{"train_examples": 77898, "crop_scale_min": 0.5, "horizontal_flip": true, "encoder_head_dim": 48, "encoder_bias": "none", "encoder_moe": "soft", "encoder_moe_every": 1, "loss": "mse", "decoder_weight_standardization": false, "max_precond_dim": 1536, "adamw_lr_other_params": 0.0016, "epochs": 3.9}
Rows from expert 2 of block 8 of the encoder, named by matrix and row number. Rows with one number belong to one neuron. Each number is 500 + 25 x the weight over its row's rms, rounded and kept within 0 to 999. All counts start at 0. Numbers have three digits each. After the name is the row's rms in percent of the matrix's.
# up: expert up (encoder.blocks.8.mlp.up, 4x128x256), inputs 86-171
# down: expert down (encoder.blocks.8.mlp.down, 4x256x128, transposed), outputs 86-171
up.26 111:476529502530525490536488529510465475471487517504499489421513484545485477528490479503521503472511521470537496533483521490488505525537491471531501507494468459517543515498532480484476461512515520485519481472521518508497515504490514516486495529548516496496474451
down.26 112:521456514497490453478467460518552495555490485506502512512510520478541524454498511501498517560476527493489517496463505524514487448491542491482481494507539514467467516513474529497479551516471492522494544489479468507497501481491536507507511500458519486524483516
up.27 104:470490476512523513490527476504476456519491492534451503503510509489495479481536527514493530503515454496463484479475495514494520502522471504480502474507527482510456479499499513491486483519502503552496471483459529546495476495503479471465498502484497542493495543
down.27 111:499493543484496469511481519475535528486500503474534480506475511496533507509472471459481501504486509531508515534486500490523497487479484513499506525483468539490481501551480477554504494478495513481496482519539487470473562532499472534522495501513521449441509486
up.28 110:502557492495489522521462465498501504525507492498510521513479509521481484457489471478486508461533496573524507471519524481462548545492519489490495544462491498517481524481479500496464434550504499520488486531471537501516529529480528476465533504505513489518472485
down.28 110:512452517455495466434580504498505463500494470495482488490526492479505522518467513521508471512447488446462503487506490497464466481525494513484510454497551528482513483515524521456516511484472478486494528480536459471466485486534433499523467497519493495471498504
up.29 102:493482510487529534516502487517459479495491521440527524499534516507495483519480527513509502439512469546518506510520504472496501516519481498497512510483452526500493511493510503494553487558539503476510510513542513519495541455479513520553508501480492480461479491
down.29 108:540528475522507513504499476463522547469510456544503505527466471485475508516544495489505497509489515496514481498512505514474483490512524542493517477470516502492486517513507478490463478435497501500507501522478477509529490500519491500456508534520506496543471511
up.30 072:515491508503470477486517532482525503508480541526531513506483534506499491500446491530506495505497490504501482505473484520492565490526495484525507483508484518473494494493539555464514457522492494480523524472523472494527536486519482517512509514482489465491512489
down.30 100:527516496497533527445489510491474502468529484515509551513535523502538523527497532508499465492526486528506523516495458506535498556475494475473497518530525521506526476507505513488474574461541456501518547544487538501515520510515486502505539514511490511460483543
up.31 134:505511496509476479498505519490563483514527519469494499499458507511517529524511494509520526496486482505518474495502531518544494501511572529513504441519547489493529506505446491495534497511480486542540484488453507468501450514501482529506495462486524501510490475
down.31 110:480471516479528511495482488495463516476501517511493507495528499473537507475531499495474463488496516459494523519476518484465513454503456487519506536466502492536501484488581524514480496472484506472486541506530516512514515505483531465546460532476507502515488533
up.32 094:490526513484498524482497484471464514489491509509513528509462508453477487494500501475513481489521499534512510459503497522492490505508496503503522498518532508487433517478533497498471463543502453474502521555494512487501486486531518493508497474535508466501554496
down.32 091:499525542527503492518562484548495461534522490485504469507473487521532517465502482518526526482493485486483555506509578510495503479494521488460466473461483523504538493513492506506500504488471519505528502440513479517479502497466489517460501486493524544482491497
up.33 091:470496503492473450529438513513468533495482513495491469537520504501500493479523466512501505540508534513510498515477509462439523537471516417533469460450451541518495530499515481528531451501508468509466507479567487509494490527502474525534486508539526480461515468
down.33 097:516501458526503514492523474516504475520510528491523514467474482551517448495460533503510508506533484477474487503512533518515480481532467554484539495496501472485485461496505488517453533511519527532519525488468479482471549414488528453464522483469503516550508540
up.34 081:526528515489526511502489539532486468503474477498500510506496545488474490495456508537502507551493491489502514459499494499485507503500442513525465495517483483451501511486522544526513493493474493517508541500567495464490494541494517462457511477519460548507505514
down.34 089:517466527513493509526545477434450509550524536462535449515496447489483483491493516507534517496493493473468549540493493515464507526475532511543510503454515558531516497508494445493514507480523513480488451514479478516475523504480515503515507494470532428512485497
up.35 106:497573497492489560496450477476495497460515507477500484511520498515533510509506490487491472534543509494540497535587527494496497502452506523493515555498526490527494476477505545528509460487507498503494503525540548529487496441515533551483477485471519460525503495
down.35 110:486480473498512522494544517507481537551484496498529467519455513499484492493481532483547544461501493500482537471409487499548502501547473517515525438468501498475537533518507443531496511487503491466469490495503481492491488493478497450482487514538484564512484520
up.36 151:483458477448443461438504520545518487486525495471500512502493438478492484491460475510475507506493493520505573498523483549482492536501499487493509538476500478480515487492511516528479485521511485495472436519495463501477499478506467483508511507515490492508512489
down.36 119:517512523456501549555508474460466494484495543461503520502509522524512497487508531489554459487463499475466473551456524481511485481495468527551511491493517464528478483531483500494515518491483521544507533483497511496523493557463505502511498514463521541477508497
up.37 105:531514488493458513495552533541536500492539483507540505538471515473461459503453513456517497489481482460490500470505472508517486482465592521467570478472514484521544520486497489495462526522494500523545491501498521501479477476495539506515501485501466534537505525
down.37 116:490513496494548508474472468475477487529481462517467488540566516550533536498543484538476492485523517483509511502507465487469526505499426513526448494515503544508468482494509495508472476488484505509462524481499513507518516526467464463462502493450529499475504482
up.38 082:496509539532519523471498468512557541473474495456509498476450553500438525481486503527502457532503569490515528460497527514514522515480507503494485515527493503509547533487488485476487525477511492455519494531435459476511529492490492515484479512479548476494507520
down.38 103:479529474520521510534499502525472510479522482510504471497500502499477540540507529468570516494492545509536495521516478505509523483508503492529472487476495476474505515475510538465515478478529490503510539476454501546522504528481574522487558479504494602489495504
up.39 069:551502493464486526509491537506479490471500532520532520519523511501524506487487523534517479517488553512482496492476471477480497499498542505472455494490497525522438499503508459516517500498507501513499522513515521507512453527509518512440514485474522497507571503
down.39 088:507466510467508466473512552502501472512487496481474523561495491536487486457471499518499498462536537485495467505534483494467508507494504518475459512542505508502475515469480514498521533456556504466536477527455532538489488532538519463463496532500526487471449499
up.40 125:508453535497516448533536512493525513518512458495481503491477510507520521525510463488494489551518450502500468469500500538518506486512506495501507485478565530449502510475504516526489483475460481514491457485469489493502520473517489473489497489485488480520498502
down.40 125:547503492522495519503508489505506511488522516500504508502469522504507474464455507528494519469471477530489501520482503509518518505478507477530511522531459434515502461538515499480507520483516505542502517513501517503493516537497528519523490490521522522493512502
up.41 089:503521487486472514493490505503444510491474538472499491527482496428510493486477522509519487498514489506484460462552490471458500460509548520507526487462485509511483530496533485495487533462495537484515491524534538493472469531448473463500493507509486492485512496
down.41 098:514534523497461503499486499502507507471527536527493474488524523497518508474497491517482495504467547490529567501523520505488546476511524512532482482508516509504482462482506516504453486514502483487475445531426518461515484555463495500508500492497517454493461502
up.42 107:522504471512495506469521471489490510474495431509519495512480526548532503532454509514504493534527501512516488531514499540504484509538497509496503506493502515507516489464476532472473488515503440488490512488500505519509514443492550462466488459503513464510506535
down.42 104:504508510500515539496529539505521499510487524471466511525540435479482501464495496474536517514474451505490541447518493479488519540457509514509509488468493478504456501494551480564531488504513525489515463518524503477477509482533457550516516456491468532508473534
up.43 099:520504482492503501505494475528500516493467494500534489507533484501532540491507518499498525495559477480496472543498528464447509505471513464536494515501473506489475507490525493536520515466511487541452469491555484516463496531479512500495501463495503519489544528
down.43 094:496514515508560498509466472480498475522528486483496485485503500477459504510535451458534507507490497494511525509448521520528492474492517531521472469517484499510529506478477487480512478535476496442559532524461485501521523484497473463493480535488523459518498468
up.44 070:452477489517476517523495495506508488466547521531504518522512467491466485544508573505502545515469538531495433490559497499478514531504511548511481482504517533470498468533531493516536509524494541486514479501481504512533520541526477474506480480542527481455511498
down.44 079:504491524474536526496531526472461496515503491498516468483458503476517492534488468544461459477547469490503563477463510494521498509507523457476490495460480509454501480510496510468491469460506467482511543501527497490513519516454535504528538553522488552551492490
up.45 109:484543525504512516486486503493495506498516499521478516517526550487489505456513494553494463466437492458531534476502499464470474492475454512491474482505517474540493516518495458517507490498482495460514491485489491489559530457519532425472490552479513483443485494
down.45 116:507415460475485488532511508498485477482495464482477480475478489507501506539493514451517520492567483522486467498483536529510557522494512456472492558507498534471488475483515505464471476515486477525484492506489501465457480531477478507532542452509471489540484508
up.46 089:461490503497525489485531492511520567477474474474474505504513484498475484454547454508478504504531481492509487511537472556501484514462499507525481511502484474485456477524472473530505538531470477503450462503515491459501516490470477567573507525470520493472515474
down.46 100:460523500497508476470507485490517516453532479490463481489505489515467480506499498522513463512503488503497515508551510521531514467532505477541493528535477463504497494512506533509522498503492489524445454498520525528503474508501471518536539492490511494481473522
up.47 126:473456518483519520481503491536493502487478485533493485511490504475492495516451476480528448468508491514473492487472468516490503503511460464487516522508418541498496499480480491516510501507535461481508512509501484508515534533530455486538486539522527470485573483
down.47 121:507520493547508473456472529536567493496475487528550547503527466533495502504451511492528513529487460455542499454518466536511481530480527460509553499498488521515528524514488455500530457472476486513497514488476520503493517475512487512487495486465542503537480473
up.48 106:519509499472536500517529520489550471471505509538480515444479523533512515483492465532468511543506481454538507512510501557548477504530490529484479494510523478505484489487465481453522504489498512481521464537502497557510495557493511520493499493470482485459493505
down.48 101:507514520472498485498523506519472510488520447522502462492491502535481507481530500507479503523485506483514464493480502485497535493497503500504491497489471448488485492478483544511536546479504498504530502492466503500480523467463406512470568503490531470495455521
up.49 095:502485457497511462496517490511477496493483490470526499522481499466469506483463487531545507469484490479511498469460487509500492491523514480474538508441472491458487498541528498512505507504519472503456478496528448485473488554468471474482565516530490501483536466
down.49 106:476499596527516475497502535492500502489534507503475500464473520547500511504540500477496506503481498538495495530507521463517468494498530505515502510512521503520481486511514516488492528517486494524509524461460516521498503458508481537480462513464515500477480554
up.50 085:497476487493508447477478494489552449492471512515497504453517478463527500479492476476534513504537486489539449520501512542483475500458518520528491512516540533482490506498453482490492491559467481524524489463485521501484474478494456543450457483521509522544527515
down.50 091:512510561498518516499501506498476550511536537504509478528493533519475495481498541480463486468490562492489520531520499514536520453502473519495476507512429478503483471490516541461515476512509476484502497503488500483481482495507552520555449496523486517454425484
up.51 077:499529502500499545483481516500506507505502523510529504513535513498537477446542501514523516513521540534523484492508562473511492497493493553479506457485508510480480495487530495501479526473511534476448469559498518487472499524467526505504508512541521518480537484
down.51 097:466521485507458463481499478463458490500502473505505437480528453526454500497511508489477506500518508510490503499510509551507527449476485499504494531548495446482536496484519523461495480502501489488522506464500497441547494540488490494512509489510477502527499463
up.52 086:538510433472487490482492499504502458540480507521536505493495564496486531523473509503490493505471499481511590508485524536449470510485517526520538499548511518521521496532526491502505488517482508499481533526544544524502449499532532485465506525511510521481477488
down.52 096:564509526533500508532520534503535549489502482527463502529479474513499489499490477550510489504496507476510484551535503466507498506500493465519480514558512513499505467491459494485510497546533531503509524450479550485514556491475463495517442494522535485439529483
up.53 123:502519544517477535539487459485491483487468514511544492517464473499518488543507520504492528505476464491447483499536512472492506515532497472490447495464472513523526522479502483490478476480492508485455467534520465474485502522488483533521507540545513531468482524
down.53 100:524483458523528504502531487468531491524518512480474519507525520505464493472454547482526497502498480507515501517459470533523508509452481473517538530468488450454485454547509530534497503503522486505514505495472537503494537456509507502501531456478509517523495509
up.54 114:484461544499484425498483524479510459522497506500494525514494536476501517522470522496472500466473476501520508518523507504441461523522544545491500501495502499473526506491550491507513473521495533483510539443474526497527483496507523507485504474529506499474477527
down.54 114:535528504504480519501514497501509546495512529469476471473523462542487483500513510487518519520535469495508473485469497470589497482465473470484468504501495483507498493484478461555497498495519513497489478555531464498499480495515495494498496517466489480543490502
up.55 081:482476514520497494494456508543497520498494505514512494549498458460483503479479536516492543472504501542473498471506539534552498539499496540472465496532503524464534497523504492481521504523501481460497466467531516470466500497509523507472508503500472517499482550
down.55 089:518518468489478567471536497486523522497477483517523465485437500493545480532494528478477483491484591493486493526511512484484489452513483502538498499481513497540483448520452484465460461467503504508522473561481497533504461518506512511528544520488491497492501502
up.56 076:485473464527549461461517496531530475548493433525516494495504488492512457522504509508476477458508538504455473539459520519533525501510485527496515481473485478487510439530494477503485500519471478490488528494477494444507506496527454503559508517507508479530478509
down.56 097:508496513480517468524503495454469520476488462505498496516475518541510466484484493515495535516519556527512551478486511518474511508504487525493481538459458530481494450479499482474511435514521507515486548476439488472504510489531516518489503505456519496493503478
up.57 085:471507546467510551516512521492487559534472547518516492500513511483496493500515462483543539500504466518540502494524480483478471494475509500501502523468498537511459510496512525484494509506490529515512481524488528469499512512496515461471485475510521466493510507
down.57 092:516500452517521463517486491465487446464531474477491519501476503515467489491493536515454498494497489489463498522480541473526514495523467506481508478557513496497505529479469495507507491514449517538492516490492453510481463504473489491508501520508435495474485468
up.58 092:507457514492507460519447456508486498509469488454448541494492492518519514504508510542471495482535474535527473450486528491501549483525490472505517540495477498460534473463478512481519533528494497469488511508498485490532493494510479477505496497473439466485452486
down.58 093:482486536505515532507547504487516510489494547511502451520496506492502495516474519479516521488506483514466471556547494456457475552462495514538491469489511488489449511532517467526506493429520519516554433505466508557485494493514551515536517527491492492515518558
up.59 089:448511518482502533473486502501505505433492492462491494509549474457497489480507447531514481515528495470528489521503491516476458491552545433526501473489478482516493493506502490477543476489473533512476503500498474488475491519502497554490456478502502507505532476
down.59 094:472488478520497437503512465506498545536496471539489475473493494557511509535510532471466505508502462521492487464515505510529514444540455501451497499511517533513507519513466519483492520464503485498493515481538501489485455469481491467481537476518488469533508479
up.60 136:484495519499484513439503522501499496481462518524529487526508528456469452479479501514493487504496470519493497472501482498526499489487481513496522520526460495488482533519480446516479468472528440485541521494485488510487483502531481510529489523516521499499526473
down.60 122:508487500523491488511477527519523508533515507498481502529524493557494497486472528491493454475472496427520463456484500505517480519505516480464505496474485495532524526503491492508508449515481524514522507468508501454503522473469437524454471508503544488535496465