{"dataset": "photos of plants, animals and fungi (iNaturalist)", "translate": 0.12, "encoder_norm_position": "pre", "encoder_drop_path": 0.1, "encoder_slots_per_expert": 1, "encoder_layers": 12, "levels": 5, "optimizer": "soap", "beta2": 0.95, "eps": 1e-08}
Rows from block 8 of the encoder of a small image FSQ autoencoder, named by matrix and row number. Rows with one number within an expert belong to one neuron, the router's apart. Each number is 128 + 24 x the weight over its row's rms, rounded and kept within 0 to 255. All counts start at 0. Numbers have three digits each.
Before each expert's rows are labels from the 100 images, of 14976, where the router gives the expert most weight on average: "patch colour" is the nearest of a few named colours to the mean colour under the peak. Only what is clearly more common there than usual is listed. The data: photos of plants, animals and fungi (iNaturalist).
# router: slot weights (encoder.blocks.8.mlp.router.weight, 4x256, trained with AdamW), inputs 0-85
# up: expert up (encoder.blocks.8.mlp.up, 4x128x256), inputs 0-85
# down: expert down (encoder.blocks.8.mlp.down, 4x256x128, transposed), outputs 0-85

# expert 1
patch colour: black
router.1:115148156110154133123119104133111129158182167129090103089150104138127089126076136137143096114117165110107130149129122130131107110128103147134117102109123144143148154135133130150109120074099154129143066148122119108141137126151098091111085119127093091089117100
up.0:133074137117103144103167156138146202112141088124160128154120133102148173112155076132107150122126138108143124102107148131150173130114109131087145147114146101099118172142116127137131125185161127166103120147119073068152137131124116173180111155145121126140127152
down.0:118135145081113098094153111073095110098135200142155078117148115076142086076140133181145090088145149109128089113167126088121156098141143144118151135132151150107094121116156150147117157141155126173150091098121095112137127129139153112157106123141166121121140132
up.1:130080147175133100116081108125134167138155126099109107118121075135144130128101158159139134153126124108126111105097121144128136130136110104165122118110143079147098099135149109151141105133148169102149131093155168172130119130127125154133067145115119208117162153
down.1:151138102154139128164135146141129140138115112096136148157149104118150113163169152124132125147103098129126179111109172083124094147124146127123109150133146134130140128161107125148139116086157149114128163096148128142141117140124149101146167146147149131139110105
up.2:137151124118151147136149156189158126129124091091100145119130133127110089115128129084148098101108129138125134116129153096118108120082190148099139135121144154146124109119131126085119163131106130144127150162164117077113155112119115057140136098172130132116093122
down.2:140143119125121161144131126117125152139141154135111146072099106141135121131101144137146111171113120084155134118133103125130119144134134135142119098156163125169171113093154153142149144086138142150112149116131121129135181133098101065110149138145146089162113122
up.3:092143089123140128117082140124079099148091130129138076104057139106107166106133112130111166115121132194143126144109137107119151115128138136109133145159116112133119134111182105095120143147130107154135111147107120156149177142152130139119141127142150141134113150
down.3:161114080150127126125105113093171124150112162197171163128104111110152119130149099177107129122143104066162175114119133138122116156095135113133124150150068146139112132100146152136163107136139102102123110093122093119120073172118091144136087112089139107127099111
up.4:123139112151105128153118137127127137083108140122154136139159141144150181101097115164171129110133099132146097138141113126096108149132054070135137157132168140137123069146148209105108074143120089114143121088126123092126108148122104104114165137112131138137115158
down.4:145104126150128177114140135122086175168138092102076144140112115124112104130156137148151148140106117132130149076124179144163117140110151158144141124161099121138121116171136122146148144118146133116072095109121141150125130113136130127155114077155123122169102137
up.5:104088109130103113111142136158169110079165125117161120117121162139137152111141120147169069133177110167139106127108089146163129160166125114129134133142128097120090154129139144116174167115131162115095119087140126147177125107115120090085117103106136141113149117
down.5:147096171132159149145110129164120152146114112101145116124137138106189121196120095157133127073126108101177129134102125128163141083128142142086079163173102124116145094168119124113106112145087151122098138130132125093111128143149163145133143097183140128126091134
up.6:154131069147153118089112152112159099121100108143083111099079134130113077146148142107120176144166137156141156137177118112102091083138157130145097093135101124135127183151103149149127083146159116112133167139149172152114128127073110140122123118138125134126140096
down.6:132113182127098138152139128075157120129104120123080131157180114147129140142151085141106129173107103152123109103120116130119095134155118091115130115110111145147118135131120124115104124153116132114101150123164120160141106138090124160166139129130115127121154131
up.7:124151140091157102112075175125146116107146149121074085134166136123127091126119122130146105081133127138136096099093120160146102087130167148096130165150138112111101145180146124147178148101131166121127132132107131106170139132124117125128122088117133165130125111
down.7:124114133105149157134138124158115086177148105127132093140106160144139139111196058109136115117154121101129094143124137140137112124105119149136102088150125136125143108145132156091077109106121109146117124102109085113113113118143122134127119077139083125160128129

# expert 0
patch colour: white
router.0:128142130105096114118126117116147113082125180143156087107096106096143112121116204155135134111136128104138128158137152075137081131104146068162112086109117127138128127078159128164132124114107164131113078118162157121136175175155097139124126150130119128125123135
up.0:158152130089112107129105123141147130113114106095142132128149145119154125127133104145097116134102139158108090149107127147135141099143136155122121097161125124140092192129087151090174095057123121146128121105123110172123116113110146090141142153162168131122132161
down.0:180079101133114115100125118104091106119141106128136111128074140125172115134141127116125119127122157167098118160114107112125144112121180160089134132134177118127074090151118121122096156115111121152146094107144168146152169081122179100133115111154154149107162105
up.1:133138156122138117118101113072151109157126171122109101147109150128177109149140148121170110133133097145137215129084097119117106107096083110178121075086127189151127162171092123110149121106124119116094103147143132179112113133160145122115118134177111136150166095
down.1:142125117140177145128148121145113134152149098133091177138106127131064132143124110132089120122108101156139139079146137165120184139125151188100094134150175140107114148096149100148125121135145162100126127144107150128130122117150148211103088113138088081161116145
up.2:163062103153110131122148135140120121156081115111121122144170153094124110102128172153087165127102127115115115164134098097155134161124136145114171182095102129110142133115109118159158134142150142112099095199089190090140144153111174096115148140135155115133141105
down.2:128101135128107121147156115119155180161110153158182118130131161144145096116150133106117105153148123114134130143108130164116094138128090125161156111087124116101156127115097180098153147095148085127122107139127111090125161136120129131105149082121127149139140129
up.3:122121146119120123145156143089134139140140107146120140143161141144133130105157091115155148129140118143130124130159105121133164128150086114088115158090154137160138095166093101158116101170094076125107119130117098144111127105112142131124147090170097127112171136
down.3:171165123121144138108101086103100148152144131134156118145133098165159137128096133160101128125142164129120155109161118149096104101122134117111105105087103120131113123173144122133147153142128135115079134112174137124175153146123101155126131140112124124134132127
up.4:103118155144128134103147117150140159184134112171158087160132099136113160135107133089165104179098143149098112139118160144097145152114118103141115151130118140115132124129124151105111139157113123115143108119118133121147153099145171136166168147153100113148138159
down.4:154194097088125149159115153100135133173112108138144136131133115112094142128118162134135090146094126097091137106141099135122095135184150131110124129143132160155069141120125132160146127128163138100147107130144112140146110167111113141109109106138109127159183129
up.5:159103110130127092153176153118144084099145089158172138065106143136162100100133148146125121127097095156131117107111080111094105144122128138128117138133153089140117114187131150075113156117119133121125110130158071143100150125107143098113126150167160138173123148
down.5:106150122132104095121140147103131108125117101175109150118098155132136127147120093134153154130123133129106123101159119135142088113096141117142086087145113177185108147121164127126090150128139117109112111145149134147131167165133139156079115166138119125137125106
up.6:096153078130130129078103051102115165103128121129084113142096081136109165165106126143093145114085129141107102119149108131138138153144104179158155148135106115118146187113157138088108151139098101132112160139098120181141144141120120158122125165092117153120132098
down.6:136140103121109121156153115143153109111128112105124139149139164133126137137146178097163068122101122116148105136108155133144112161159145145134104076143124172125080136122148098131160134103165131127130130145154141094109090122105120092093142150109157117135145132
up.7:161114149116150110125128101167145125129122139134113119199118140160113168135099139152102126141109082108108107105145134148106151169131093113132140090096148123147128131139140137164095169101190134089131093116092134153131157084116152164123140124150125169146146103
down.7:126136131156138091106137153149149152123102138149146144173120160089127124135128129169137158110162112102130134156113132151143166130104134120145108156091150127158132116139155103126111147131118097103119092150102088081112173129167133093143083117120113147107099150

# expert 3
patch colour: green
router.3:134119141148156152166097110117135208119148126133121151111147116175089140159104163179093100149131147134120111061115132135135136149126146125106114136150095132142115163175126099102176093144125138129109143109105140126113079144112130164123069111111130138139123158
up.0:168126139104142119156100138114095118104132175109116100118088128151094166147115113167120137159107148131107151160182146125144099108109093120116178110120137126159140113085141077129107133092115170093129112123159158154133155115128127095116150108142124132147119146
down.0:150111098138136138140167144158138148117155152167135139094112126151152125095125163112145148130137099173090166132089128105114115086139091125143133144162107179122110120137165180161134104128138106107130141134126157145077115128109119097134128087125155176101105118
up.1:133144136102155145123090118147111140105154098118104208128134122182126153148131136142093123134168128113118170118136125116096126150107152149134087156143121140151106130123165126108176102130122080103115143120133148153110092134094126157131102173096123127175117163
down.1:143126100126121127174142133107133147102129130125183117153157147096164094131148110120147124114136109113149109171157104120135109126142157103137139143116143113172120130119086172119107120136109094166147107148184102121110130119157087144165145166093157146099126118
up.2:116171124159141127138108093136126165162105126131145138151151109129121107084109103102104146104142099122148147162096158108132101149123126163126104109148153151097129098122149164113169170176153141138164174159115148110154167169086106126126134188078109153146129116
down.2:177099137147106143063140163144159126134126114100122174140108138140122111094106111116137128154071128114103126110152118143155139145135068164157161151110123133138102060145112171084169154165139127147119131143133128091090116123082098153116124161122119123131186139
up.3:096151122131132126089150166068129131110110158141130148133116134102109115073089142118173085125132122143125140134168097127137121117144129103112086110080097175133086132128152171138128200092153158163138064108113125157148160122122101111163155106145124130124107121
down.3:167121124108183155121149084131142113143116120158181161115152130157151121167174171116101160123137129046116121114155119154087143132133117162127156124150161126116146129124104109133173092139138139117116154104114151120132102146118155121127091124137138130097174133
up.4:081158120122141129129117111136106130085161143139132136143148128068121141122134090120139119131147132171114152121089159080146165102168119137115120117143141143154124131131124150109124133148145075175160137089122118156135127099136120121120099142140137106151092125
down.4:137089137119138125175085119140136179116131142133103175117139129153150120163160143129106147112128113103156130143107118101144137138090149143120159127157131114114142089078143128099176120129087070155120130102088133123109077125143148112149114113115115134124133120
up.5:112130120119116142129138105140141122092129104173114146138113136132138130114153107105074117136113147088097152140112137116143118129126121125165149148134125101098114122094120072131163105156163104079105070128150162141101123115160179156109129134126149121150091093
down.5:117163128147105126149152142140141157105151149135129127108134119132173127095161159096159126093081131134157140107100155120109103102115128125122141111165146150144109105123117149170116132185055132086142061142120128120108153108116113131120095136115148084122138081
up.6:088097130138141118147126145125122117107138131148098164124147165162144123143130109099107123090153111155142169108061170117121093109141140133137120130126144139110108123102144148108149128130131112106104154110115165151119087101086139111109121096104141099120115153
down.6:141088121114123111128177115132111206096181131131124138105139175162152119108123119135089108178111133103087133163109132131163150138129171141123096132147118120144129132141120169085138116120154075145114107122119171152113125158124142137108106124095110112143094098
up.7:078111158122176154155124117133169076121148117163155122160136141131112146079130182129161115121114115120147148129139109111080143144106141131110127149114116122113106073147164130122098147134097141100129149144109125145144162139110109090125097150124121111130123112
down.7:122139156104145078173158170138142153180108116132117146105114133112114119162131150144100123142131146107111133116134155183111104136110171148118122117140150108148141146141141115143141123134130099150095091133143105114139153110164075151125116114161150111127111158

# expert 2
patch colour: grey
router.2:130132142129074170152108118125147115152116108151138110164151125142150152098131122151154145130133171109146131137185087148120112105138131127105109128144075094116123157135065148131112114186128113148107122120070105139169120128126139134149157161134137161129141140
up.0:145125140125179136106114152182137121167142122134099113156109133152085124149128107081141125105113117119100158133111143085069148069139115179124087114136135115148098176103108110107113152134123171123149122146094137151106113108136110158093138143145127147119101130
down.0:162148118135152136143106127191134104112112130103126141104118126108187122105135124141133158112110141114116069122082106133140129107132163059097158109119146123093179101139120153134131130122146133106080127136129128082147137125107171116125171095177131131151153153
up.1:101158153124124118104161169135112151132151188130105139123143105111112154107117110143147106153105172126112131165161107122153163181107113133107149110116121172124111117128136136126146138142121154177126097150151136096147102125146104127096134120116148170128133136
down.1:127099125121103118182111129139147133133110098144144115132100177113153110187128153167108130110174150133128121140114126090111106114124177141145131162131125110114144091129146133123113105103145099105103125153116147125128132127139169132148120121154179132108146092
up.2:137119098147122143152131104174120129122112111111134161106110124140115131158177168202102108126080163090112109103123123129163086152102140149134139125201098132143137123167093125170138170108096130102115117147120096151127066136157097132141131144145155102121128143
down.2:129139155122115066116097093106118103145137141136118101144144160133144128120145117076153136173140115156134114134121115088123146129143093131138129078105153115114097100097131126087107100116098112142153144099110113143124150127089108110137127095119103127111134105
up.3:081106131120110116130145162103088120148157129131106149097141133111128114164148113154125141105145111175144154149169115132144115106143156124146135126138125130107127127125132136116086114127138096181121117151128117116149132128134116107104166149160149087119150137
down.3:187091114130140127147133119210119111125129136119141162158095114090140154098123137161141101128094105109123125087140123172129146145112111106120117130123132159129111096117140120147113129130132144101156090156126111142125135160102128159149157145146126140138147135
up.4:115131136171108120114147134130158117144142108110122101120117130118116149166127166136109122132139113122108113128071099097149195108157136116184116128144138096121146135097154104130123098130144142113106138133139135165118156108139149147127102142123131102120123162
down.4:127134099148178115134150114161073121109109143128114127130132135136143118091123141074139085141104144145116139138067108146090107090123134123110157141128143132110189122148164145146105154137137130086153125131130129133153117142108151137169109119086125123140110102
up.5:145143119118151115123122107097106114126107104130111187134114107105134157137158115140115096166107109102149126154123128106099160141119160113147137110135099157061155123118139140114141113145163142106123078131145107094117177118154177145082157116121132073142100160
down.5:057098127153101166136118136123153143130164133140109127111119138122177090103066112115144167104148151126121145142152131124144125150124131121115089127139115151172109115187147139115157138129115109113134130132121105122116122114148085123147153119123099126117145156
up.6:119119137136118145139102070128139127108124136105123112110106161143089098113118073148108121082103167114152105146124153172132129147109118152126142125150162091136127134111096109100093104148124135098136112140141122113121077109132168127126133141134122094093154223
down.6:125126150138143127094088128129122134126120116170136162163106066127122150134135157134118136151137115176143102133151070090098150136153173117108128121121101157146141125133174135111134150093084108157132135153097147135156165109108108114141104124144138171153099072
up.7:126120163136089139125145146140126151157140128140163121111116119129139147139120174108122161121150164120137164123155189174117153151124138128144098175147159148127105144116145150109141147112135176132137104119122134140106147137127096098126124088153139120103125130
down.7:124149107136136123127141106113094111130116162102085124151134113135091123114128085105146116116102124135104116154145096104115109143087105138129159135135163114137127120167084098119127106128118107141119158134111132152120132112130145144131087156139158136109128136